config = dict(
    arch='repvgg',
    model='image classifier',
    dataset='retinal OCT scans (Kermany 2017)',
    train_examples=49215,
    image_size=40,
    crop_scale_min=1,
    horizontal_flip=True,
    translate=0.12,
    targets=['finding'],
    num_classes=4,
    norm='batchnorm',
    hidden_act='silu',
    depths=[6, 6, 6],
    kernel_size=3,
    stem='single',
    widths=[48, 96, 192],
    label_smoothing=0.1,
    loss='binary_cross_entropy',
    init='orthogonal',
    optimizer='cautious_adamw',
    learning_rate=0.0032,
    beta1=0.9,
    beta2=0.95,
    eps=1e-08,
    max_grad_norm=1.0,
    max_steps=11400,
    batch_size=256,
    epochs=59.3,
    lr_schedule='linear',
    final_lr_fraction=0,
    warmup_steps=340,
    weight_decay=0.04,
)
Rows from block 8 of a small image classifier, named by matrix and row number. Rows with one number belong to one channel. Each number is 128 + 32 x the weight over its row's rms, rounded and kept within 0 to 255. All counts start at 0. Numbers have three digits each.
Before each channel's rows are labels from the 100 images, of 14848, where the channel reaches its highest value: "top examples" is what is common among them. Only what is clearly more common there than usual is listed. The data: retinal OCT scans (Kermany 2017).
# c3: 3x3 conv (model.blocks.8.c3.weight, 96x96x3x3, each kernel summed), inputs 0-95
# c1: pointwise conv (model.blocks.8.c1.weight, 96x96x1x1), inputs 0-95

top examples: finding: diabetic macular edema
c3.70:128105146101179147144127134114095155133153142099132114118112010142173110134116086148113127176089144139120072160185096107124105134095127109131118100128181171139161121106098132126176147087135127159180068132100148112136101244147094114112157102129123138108133104132153072143104189119187115074
c1.70:126083106120163148123131133110136110144109108100111057120050059125122112138099093091076132161119119106108073154131086124121035099160101127136067105090122146128163107114140072145141122075124120125133099102032156163087038130145125131101127087132079144110163129114145096186125140135141123137

top examples: finding: normal
c3.93:152206147071111113108112178150129154142131113181125163093161095108109112156107219153116094142118112118151105112156147148118148178108130092120122094179146116100102125090150150089095117134121171123057154096108027082135147145111106101125081092147157071087103102126127128065158118115186121108
c1.93:113141108117150119094074114099202155135195071149095110067180171145137097153181178130106076156138148114106140100102130133110152129133113148149074170158156097172152091129136064140052136100146134132128154189099118159148129146103089166135142111189082174086117192102132162147114134120124092131

top examples: finding: drusen
c3.73:152125155077176138114137103087110125139062140146146155176095065074150117105067130150143168139109081137084058144155113116118096158113065165174137067101138160064108110110112176134171140100100110122105129093134130119142120116075161138100133107034143097120169057113117107119127138110158121158
c1.73:122090087127152162101098142062152140103077117114135051135099100094140069066094107166099111144158087141123114111115103133092064157164088174142117130125123132089055104154141144145152111059149112207115113140119104134109140151115105133149145091089118095146129049086103100137093118098176120182

top examples: finding: diabetic macular edema
c3.58:119061105087120110103111100090099183145103104113110080133179079153176108091109087101147140127102096163120115100096132127114092087127094110096154156074120084108122099188116090102092110123093128157081083113146109055101135216152125131145125112104063147179136096106092122126099167102197121149
c1.58:084063155090131073069129042105146115134096145114111091067111098137112145117121063062092105145070144095112110112105087134105097088147078109172123143087075086118128082130128108149095119114134122143113109161107180130105075150123090142143164139114112148124195144126083108158165181081141100139

top examples: finding: drusen
c3.29:091109127082067094110125128097103133115078112079080112098106112115111134091071089136083099113145117131126101123108129139132102101066083095092119139150092139074110149126101113091124074068146133093124064108128096071095117126121116078136124180104185048138066062093142122082125111097164112103
c1.29:130079117137091096116104138063153081132112130154114127132153119211172100098158137147149121098178155168148152049107145155076155099113135134157080141097126090140169083080139130157089126144123074121127111169065135162053144088168106158146169078182118114130080098105075142127084124120123100119

top examples: finding: diabetic macular edema
c3.80:143177126077105104165178133138093148111121047094093178113096093145115148112112117107104126128097135092113083180111148129169146167124112087148162053184114179141137143083097128118167119101070144133109109089128108105124091097146131142080144123124178109057168131147117018099130103113123125094
c1.80:155173114080079132135115158123119124141147104092119185096073062146094119159176137132109139135107111086144123121109153092152151115115117125123145058174123119183128152078082103142139152107045158132091099125112122138117079049140121160099149114166158171071156113126080040127112120129114109063

top examples: finding: drusen
c3.28:083149154173130130077158133066144125142058146117098126118114123109090143112071095139114141177136134112150088143173111136143093097165085156171122107114099160052108142157093145144157077083096113082139127145154146176051103095086110146102159126123173034142129084095086102135116158099134096152
c1.28:116124136141146169084118107079107068182127082187126140149113125124120089123123121120122157106135146157134107091115113154098116063144090139140108121043139071110145068145168139119121109098111071106110100121105150176063149132097146130119088053121120071146100123087038140128119130102125041147

top examples: finding: diabetic macular edema
c3.69:113115136101131174107088142099058142139114144135124064094093107054058059062133109122077078118106114124102132106094101108120100110114101099109147078140125134186047127157123114092083090051057111135104089079145114132133111121109127096127121141128118154105145072082110122132131086141147136112
c1.69:089107121113106167101081119107096075129127126079085060115121090068111057103109129111120075140113096089093144090120130063100110168125119133140091110108093166138149080135163120086109084084101076130125118082099146167163112100143101082134109078099102171142190114049143096123117083134091129133

top examples: finding: diabetic macular edema
c3.64:162164082109139090124176147128077146061099130122138139075130090120139169110053180146141087118100113105157056144126106097134116164087072110132161140154115136061172150143129116164133070103133188163154105134136117156132085172118109077068108129088178083114122089174101097116106169114153132129
c1.64:151135075150171093133135131168097143099109101111130082081148130156167110114144169145142082033131150133139117081096093141086138069137105037128138145080150068123162115183113032156087090109140136178127143131147139127162140114168104121153121151129107129163121130123092129129067154096180147104

top examples: finding: drusen
c3.75:114119133100126096101112168071120116133127143121117121131080066101119123101053102137088117162056124119137055110176093137131061126126100123158130062122121128062162117141099109127124105083112142120131094108146098160102066156076088117063128132147124025145093110117120100098133116067155110121
c1.75:130113117138098106136166075082128137124146123165126145177069068103117163146125182101115186064119112141105093133057093135160145140154094145143141085096152112077160117123124129140158167077104122040110105131133137157096071136070128075136081133119114095109104123151141070147112135064107061155

top examples: finding: diabetic macular edema
c3.68:180146126118134157164156155134119104113060088107176152136168136124131131111141110172131117140138051160155157161154132162129173152125113171098135175084138173124104106118119136153165183139129112170162090133132165115103160013102131075168131108083104135156153025158112115128160138136096166124
c1.68:196126117129106131138145179159105109162095112093169137136127172151149155120162147147143130139082170151218138160164132196139138146082122101168151140147116134141094138117095136173147176143141139162145103098166086128117143071122145135129146135134165100062128004172121106062135143136133124072