A small image classifier, trained from scratch.
Model: 2.69M parameters, 40-pixel images, arch repvgg, norm batchnorm, depths [6, 6, 6], widths [48, 96, 192].
Data: trained on retinal OCT scans (Kermany 2017), 49215 training examples, 59.3 epochs.
Rows from block 3, named by matrix and row number. Each number is 128 + 32 x the weight over its row's rms, rounded and kept within 0 to 255. All counts start at 0. Numbers have three digits each. After the name is the row's rms in percent of the matrix's.
# c3: 3x3 conv (model.blocks.3.c3.weight, 48x48x3x3), inputs 10-19, a 3x3 kernel for each
c3.0 097:010050145097120154117129149115173108138156140098131141176169100119119113173151140126156168129092147156101176104169110152116103167160124129105152103111077134072158115140184180152163153138184103135138075078097051065117194142157121140125170106147091133172104090090102108178
c3.1 107:164134126121133110113128101103132151167142177123079113148165146124117124151158155139148173094126120073114057096135183108141151073124150152157148149147148143139072118049158115133152103108105097134144044096063066105107151152091102125102151149070129120115089115116118134125
c3.2 094:112114126135164071135154107138106154122177214137136099176128144120138082138171159159150088168108068133073135124108094094123132151129118179103077148099083112165194147105128188154085163120137092103115137113109121135063082125102150073115116128147114124086124154096147099138
c3.3 103:124114132090135158155167168144121108120131133047106141129073088134122101169148072093092145054128149137161213178138120085124107054117106039115148075137157087143189159069176076125143065084105152174109090133084091157152117144149098128107100170132065130118070127165142159190
c3.4 098:119101109101132090119159084151118164142132130135154111151157173101125140118146076149148091146114119100086115143167083146130143152096099182156124136121157118125158165067109165148130127138156096103135150150139085133099158163135070129189149134105118094133113079101086197164
c3.5 101:100135125124068130111154135154181155128160140046174108111109129105156172133147156110113083117130092116103126128173114097115131085137083079074174096138132137120173148161158194156113171147130138150096104117116120137085118132151085137139142146153028128175073119194133100197
c3.6 102:133118134149132141116111100107128074136066080127094120115135115124119122148096107148147171119102128122142147127121102129126079120107115135118111126080121125122109135135112180111117116132135136107115146122153086085060085089087081098102154148077105144171176116137139099105
c3.7 101:190153138087057090112106092139128104120118099151119103149124177128141153150126130084047052130148136059117135114142129085135126140128120190075113134143116081115153125121081159162044095122087128132066144121099101074129102084141115111094058089128138161101105103073176118034
c3.8 095:115101104118125110086100136120089051158152095076173111136108202145071116120130097108154115096130130167129160122107103105138063124127107167160147110110146144101121134113144099139136095049152132110090105116121094144214098092130133097125109159086123103037186174176140184232
c3.9 104:122112108140106122116064075150148110142106128086152125119118124146161124139129124131112107106109110119169136129130145055112156083139153115124113092141132156165152129149139144118118112150121084115128072101114048117125122111120137151121138140108110143090091117122147126158
c3.10 098:112133168097157070127114102141100159196140155197161131132152142083040147113161143101112086113122071185146069133072061126112081110127108122135128171143165150100166134078110150122107155180196100072124125121152152163162125129126153148146078097119161148123166167115088146131
c3.11 104:157124129112092100138111084133094054000122000066113115063081133152109127109148133138183127109100103177100143069063073113123116115161136162140102131112095151111098121132088064155116114089138106108146111116133132133117107131148140091152171161054157076052137145079106150188
c3.12 098:085136139103085089125142117193132138086107129111140137137088089095101039109107114090110126098128119098159171146140107089107180096161145060109126090144124115137212110131164130043079142153120170128136150134123157145065131139135139135131156154194154197135094128091148143133
c3.13 099:073127126115134099090186161143168120144145170132174089139174113076099115119091116098135074058157035087102078164134176104133159110150106112132130126160102082110166152115136143130105094107102159147122134146101082097088125099115175126128130100121141091087105138090119121134
c3.14 100:145176139127101127131169181200237188105121110131148123100078136162100057108118085075089083136151125180137142147136069107154091093072075162158142116134124104107089157188140116136113143141133158153113175172067112132099135161142128110107096155135191117067111109113115189149
c3.15 098:117079109109157103108162105076095174174150145120110177131174116100085146098055106146105110140125069113098130137117178132073149134102052103151121036134079064120135126062085161108143159121117160177143101093096110123116111181159097160115116166151102063155155140087176122162
c3.16 095:064134090073125087095144079140104087122160226136154114160180133079106179100129097133129131086155140125118149132104123174127149131114096128114134130164083122100156120111098000143027095073137149110119112102141062075096104117153205109117157145156138086080053159097122091144
c3.17 097:083086060093106114129081122107096156119115130056116155124083054127135155086130144104167148134145155150105117087095154127107100145159107111158124132121177124134130105142101115140142189136148110187120121152102122119104149188123125129172088106144180183191135103129071103131
c3.18 098:172160117107128104107113090138123162160140081144090168097094121107078184127083146068138163043130194041123153166026132169127148127061124099173107067129137100138143119161125095121173137163192128156156101126130073104079118151110055126059130064138135102139098142125083162065
c3.19 100:105118137106135105089130125143075105146126095139107147088113127168146180189147072092137075107120090096116090149112135168124054160140082129151124109136136072049118159181094124149115134166116154141122065106091049082105173112132123105090111155107131075035074152068077133127
c3.20 105:090098133071132151107127123177133123156159115153127043158107113155150098127088067142133148127077124150074139168139095159120102134140075105123142116127153111065107149171197170132143202097100153161121060134084158144163132141152133097146067066073107117151126110148114084136
c3.21 096:100102092172104118166084091116143129137148094134119131143116123137137126110126169143174128128145108065114065104151128087145171107102141163136091136124107132106046077167128162112137095192127114143093117116135156148129166042108096166047144123086108172114131124124143105129
c3.22 104:107113090129136115145120118138154135090079110108149141103064078155160115051073067087141091130160121119117116127133105124113107044144095116150073115169134159124107110159121067114056102084128133141145071073053131115062116081075137114090174147134125127070124108073117109128
c3.23 102:047110139101096131149128146078063151128058084089167194054124065151143146171153100146157173127096154112106153052087065113140130130140183124133172146142159143160172138151173190101100141177151158115121086146142128177168146132089096140158154131143110118178152148130140111116
c3.24 096:096099140064126096128135085137070110176144123111206102134109141188092167111115099080177103088116143116123108120137077111131095124146112125148131135111144154107120158114143117112118082166117083159101087092129099094168141142130101156127135078134104098112159156160096159161
c3.25 097:155123140185046171123096165151174140138116126075160116126147108141127142161138119140123186112128179115196182088161139060149104096145112137089159136063166115123145083138162126071151134137156117122113116134102150081114184082123095125154113143154122105117092087155092109111
c3.26 099:178170145156139088171119109168217134097143128112092098108137125108135112135157169147122106136146060136121091131121179105134151043080118124148133120142107164139129104157145146145107164170106095146143102136121102095091110088151127148109089127081160223124059131139098092125
c3.27 100:072117059091157150101117112140076098129159101054165091113070113151132087072142051062138165132124108126090126154105107095135096135124071109139156116065135142073160159147113144170158110124114109120110098109082107094070099110131168066164095089134058136090088144157092147163
c3.28 097:087141099123137102105174152143150144090085207164118164205186151106142179127107107166167106141122085128056118163112143100132147114110128108171126123112117109109140077087136098116112124070115105136164127128100081096118102164160137149097130150203083101086085118147162102133
c3.29 103:130118121167132154103078059160165104137123114098101104133157133109107072187162127099099094123137176115078099121143103107106140150157149140112142093122165150097088083146135106104132136130108119129133126105154067106059133116138155136091187136103143170142049046113044039121
c3.30 096:122123121135136115124141097194126111147155138141118116128114077124123129112094088099102102122093148087124161143127134153122125154112148107146095160178119088137113146128075142122117077155103086118125128123106149129141107078128164114109143108135099103034182169086204191059
c3.31 098:081076056156135144155111130185150083064095104172138112114106131091123116113066075093091112160124182128118134113044087148132110157114122121138108142136158081067118110120118124104117176166150138096151166112098136165081154140114147154107114070097144167088118119195088125156
c3.32 101:120151130091115122110096136086092125097111177154168159068102132128136170087101116137152162125147159125129161099098119117120148105119106121145128100128147113160160107163153155156154145163136151185107140176148134156170088115138072122132095164166129140138168112119151170121
c3.33 100:105052063097120125097064152138126115062131119169108159088054107137128114195173146157161144141094132131156147081130114103127127134134103160148130108119153129127145159160131173136178164127137064161150123097160099110136150178135152157125137197161182119126135084133068114088
c3.34 111:123119116142121131148117137133146141100096132130076151143122083101116079093113137109101126147141165150161146121154150063112131080128132090117154148151132094106065095124143070137105087102110121133117100118085139141156131100112131140112088147135140131124128111168109087148
c3.35 095:101102083106110181097122142132139086128109181118179139139134119118115220117091163107133149041136139106155145145083154117093166119142168073163130088163064139093155128125106058152165079150118080135116104124140047065087155122102179142008199086140068099099086155129099150101
c3.36 100:123048093102143119091091106145159116131142111177193155146120125135151080132124137122133163145104130096099095172190081139150117155153071138121133154150160072121167119142203198134132186169151153148098159117122122135092147145112174157140176157101072151143157099175132128194
c3.37 100:106099106092065124128122112180137081091146184099093145155137132111132093115142158169115127113143151158142133150172178078130156148139091140143123131105152108108156071131101113117116124126091145167077098120114097138106139088176142119117130076145135125058098126136157182178
c3.38 099:094128174093139090126132143146107155160175106035082131133133132109141160124168149131157135128134097111131092166150180144130113077081123103113099177135123113145124159147144107143156133125104134173178063084090090065051140143114156081109118110090130105085120154115086120064
c3.39 101:110127125149157144161141156063112138174150164192142130112132110087081116109102119132087066125149091128124116106148135071128101075087059103100147177114108178129112160153147146128121139147114148131174080087123100073064107145131128122127125115131125150153147124123151144168
c3.40 105:141161132144127109132161119176154065137150095130132138066105122136137136122129123216155154143128106125111076081110141149125159136135131159127122100109107124154141199169148171147160116155109152127109067137171089048085139140129116147136104127128231136107159115057143133129
c3.41 097:080116104078107100157135084154137143168145133159112128082064107107167154107118099145155133088050125109055075181164088176145087137138106146106109111095098078107112155121099073164143101118190189193139076111103152127116114110080149116126067139058148154084132152062166153145
c3.42 102:119110131138140156081097143165128155118133102110108160131138116094096107094111168112165134139140159118090165158100144115121111102132156126204118145141179125118113176167169170109156160122178103094057180133213156208189186192117144164122139190056103108119124153137134154052
c3.43 100:137138116128089070129117089122117176203091069102067066069098117157066142116131150157115130140071186080075127141098155160097122139102101128182092118123105181130073163181156127082079132084138117134157146116148105112118066135045101138109106082037130092091152069084184105083
c3.44 105:115136119129128135115128107124104092080046154078158062071073078095136103069098125150148121128120105101109116096101148126138152118152107134142098137076032157095160174197149141134065106068130116147109136134175141141131158132086156108069177128152144124109086132152095095080
c3.45 100:145106157175116162124079102100151169105126131064143136121154095109119112139151163188159240127143177115151162085165155100105153122119160148111126139115132067133149169193222165156203126157153107149103120126126180156157176151123059153131099156176097057157168135155123080111
c3.46 098:118111124104102131106140155123117083156145087125112147105116102160153129211177130128088098105120130174118130181105071210131083162140138117145106097130115120119135118172070122117111174098139224179140086130141076025176118137116165071069112118147126135105182144129166156134
c3.47 100:114111106103158088145153108114190154085135090160139105147155168157131112102115169125145105113131107136124092110089158099127097139086094093173092075158112116141125155120156142071149090135101147070113110120118085136102141139123123171126089151158133131054171121116118120117