{
  "horizontal_flip": true,
  "translate": 0.12,
  "targets": ["finding"],
  "norm": "batchnorm",
  "depths": [6, 6, 6],
  "kernel_size": 3,
  "label_smoothing": 0.1,
  "beta2": 0.95
}
Rows from block 8 of a small image classifier, named by matrix and row number. Rows with one number belong to one channel. Each number is 128 + 32 x the weight over its row's rms, rounded and kept within 0 to 255. All counts start at 0. Numbers have three digits each.
After each channel's rows are labels from the 100 images, of 14848, where the channel reaches its highest value: "responds to" is what is common among them. Only what is clearly more common there than usual is listed. The data: retinal OCT scans (Kermany 2017).
# c3: 3x3 conv (model.blocks.8.c3.weight, 96x96x3x3, each kernel summed), inputs 0-95
# c1: pointwise conv (model.blocks.8.c1.weight, 96x96x1x1), inputs 0-95

c3.83:085143142192126142085117162102085147100117142111107078072107160059135125108116138151112069151097052081190146119122116152151070103135107167134123114191116111106087165142070135097103076085115115146083143089172153162114115086118096153106121159128169145121098129070089096126152064146105121141
c1.83:082074103168127149098100101119122111125097150125118049097152115108149086106120130150142096132112090158167116063116130133063094057152139138118060152090106091119167104110120078100041084094127059141125114085136169147105128099147127139103127071129103123155123095035084129129133134136138108122
responds to: finding: choroidal neovascularization

c3.45:164107166147174139124133092100048144168114101121076154165134161153144149123093131125157139140171161138108108139146155120130176093097119138135160131098101151103136149073078106075146092130138126131161149075117102052128134124115174084119088179043122104048135100107170162105179123074153172145
c1.45:142157128157119144128122151145110160163139134087096134134162115136151126147165104154140126105143139123194143112149139176136130087100121101088170137142094107155104170087127092151092098168142179162108154131148089096139158124095134104125138210141150120060084007091131152094161155084155154032
responds to: finding: diabetic macular edema

c3.78:150131061100125059145142148152109126037142103095132178134114065135146110124100072152123158096157070132100116137127120127116123190064106131095165147170133176138125131100110138068132183128134175126173090115185092085174120121138134082168106151121181138123095149174145098121094137143165076141
c1.78:091141060138093066078094153162155115071144046069058082145154097151181092125146077117139146110123099098164105086154101142091124149137152138150113135140102174179118111105108115156108143123124122179154099159110181146088118118167098129117150133183119132164104185086082092155099150143102108151
responds to: finding: diabetic macular edema

c3.27:131148123185111166112143146112155115100138162049114174122155138135130165162138068147144094131105098094158159154112122150137144160139111195076146198132084155158187178089171144127138103169211149137155154156166177114055128097138143105139120148120139135141168175146155108208137162147124115150
c1.27:115085128155111188109096128117152060116114139084104121104120111121147076164138109163100067046130078115147125071126111127080107072124112156122127150105128081135227070126116081098052121099133095131117143157091184166096095121155128139131141115127106164182151177101129116170146118130113099111
responds to: finding: diabetic macular edema

c3.79:116165120090106098120174116150098179078083083091106125097137154101103157085065137102094099108091072071144092162088089133184083139117092103075160121177101116100093180137107106150132109055137169117087075054165121128159097119115101124078120149114150106104124105156121138076138153125127118109
c1.79:142174108069091097125148147120114180104092121111164147102148168128114140120075148125129118137100108101157123171148125159179144162069103050090147139188117135089111196146103130167139120100172162116114081054152092163169112142087143133107154163126174078123101084153135150035137109092147128122
responds to: finding: diabetic macular edema

c3.37:110133156119134112042132113102089154096049129172126105105118136132084138099097161128095106118158094144105114096116123147094097113089082124150105118103097092046124128125135071123097079108121130111130109130093076152109108098074110094103119130063128056096093034100145144077145166110175127104
c1.37:169128084072077145128163151109084130161110088116147136151131149182116135120147165194194166141142048175172138122167171192108173145098118174151119186129168123120158135111158083168130161172088125117176139127136143158074151102115162120145141107110109065145124089124135152104086101083116139080
responds to: finding: normal

c3.24:130126092119128126150108147106109098144171065135080154069093100101097112093122101086069074096079170082123095124127136117106125168133109118157144066118124115111148103164104145119121081095088124139136096114116119135124077111129066162065141138139159080122123107109141031103078058094093063136
c1.24:092119093112112110114129098081116116137153071104041152050118061125072118138137127120067078114069138068132127111114109112108094172140128107123129077154089092114120122114102123129102079111081139119108125103114091098105076131095032130084122153142106100116088085114112090100098085133124078125
responds to: finding: choroidal neovascularization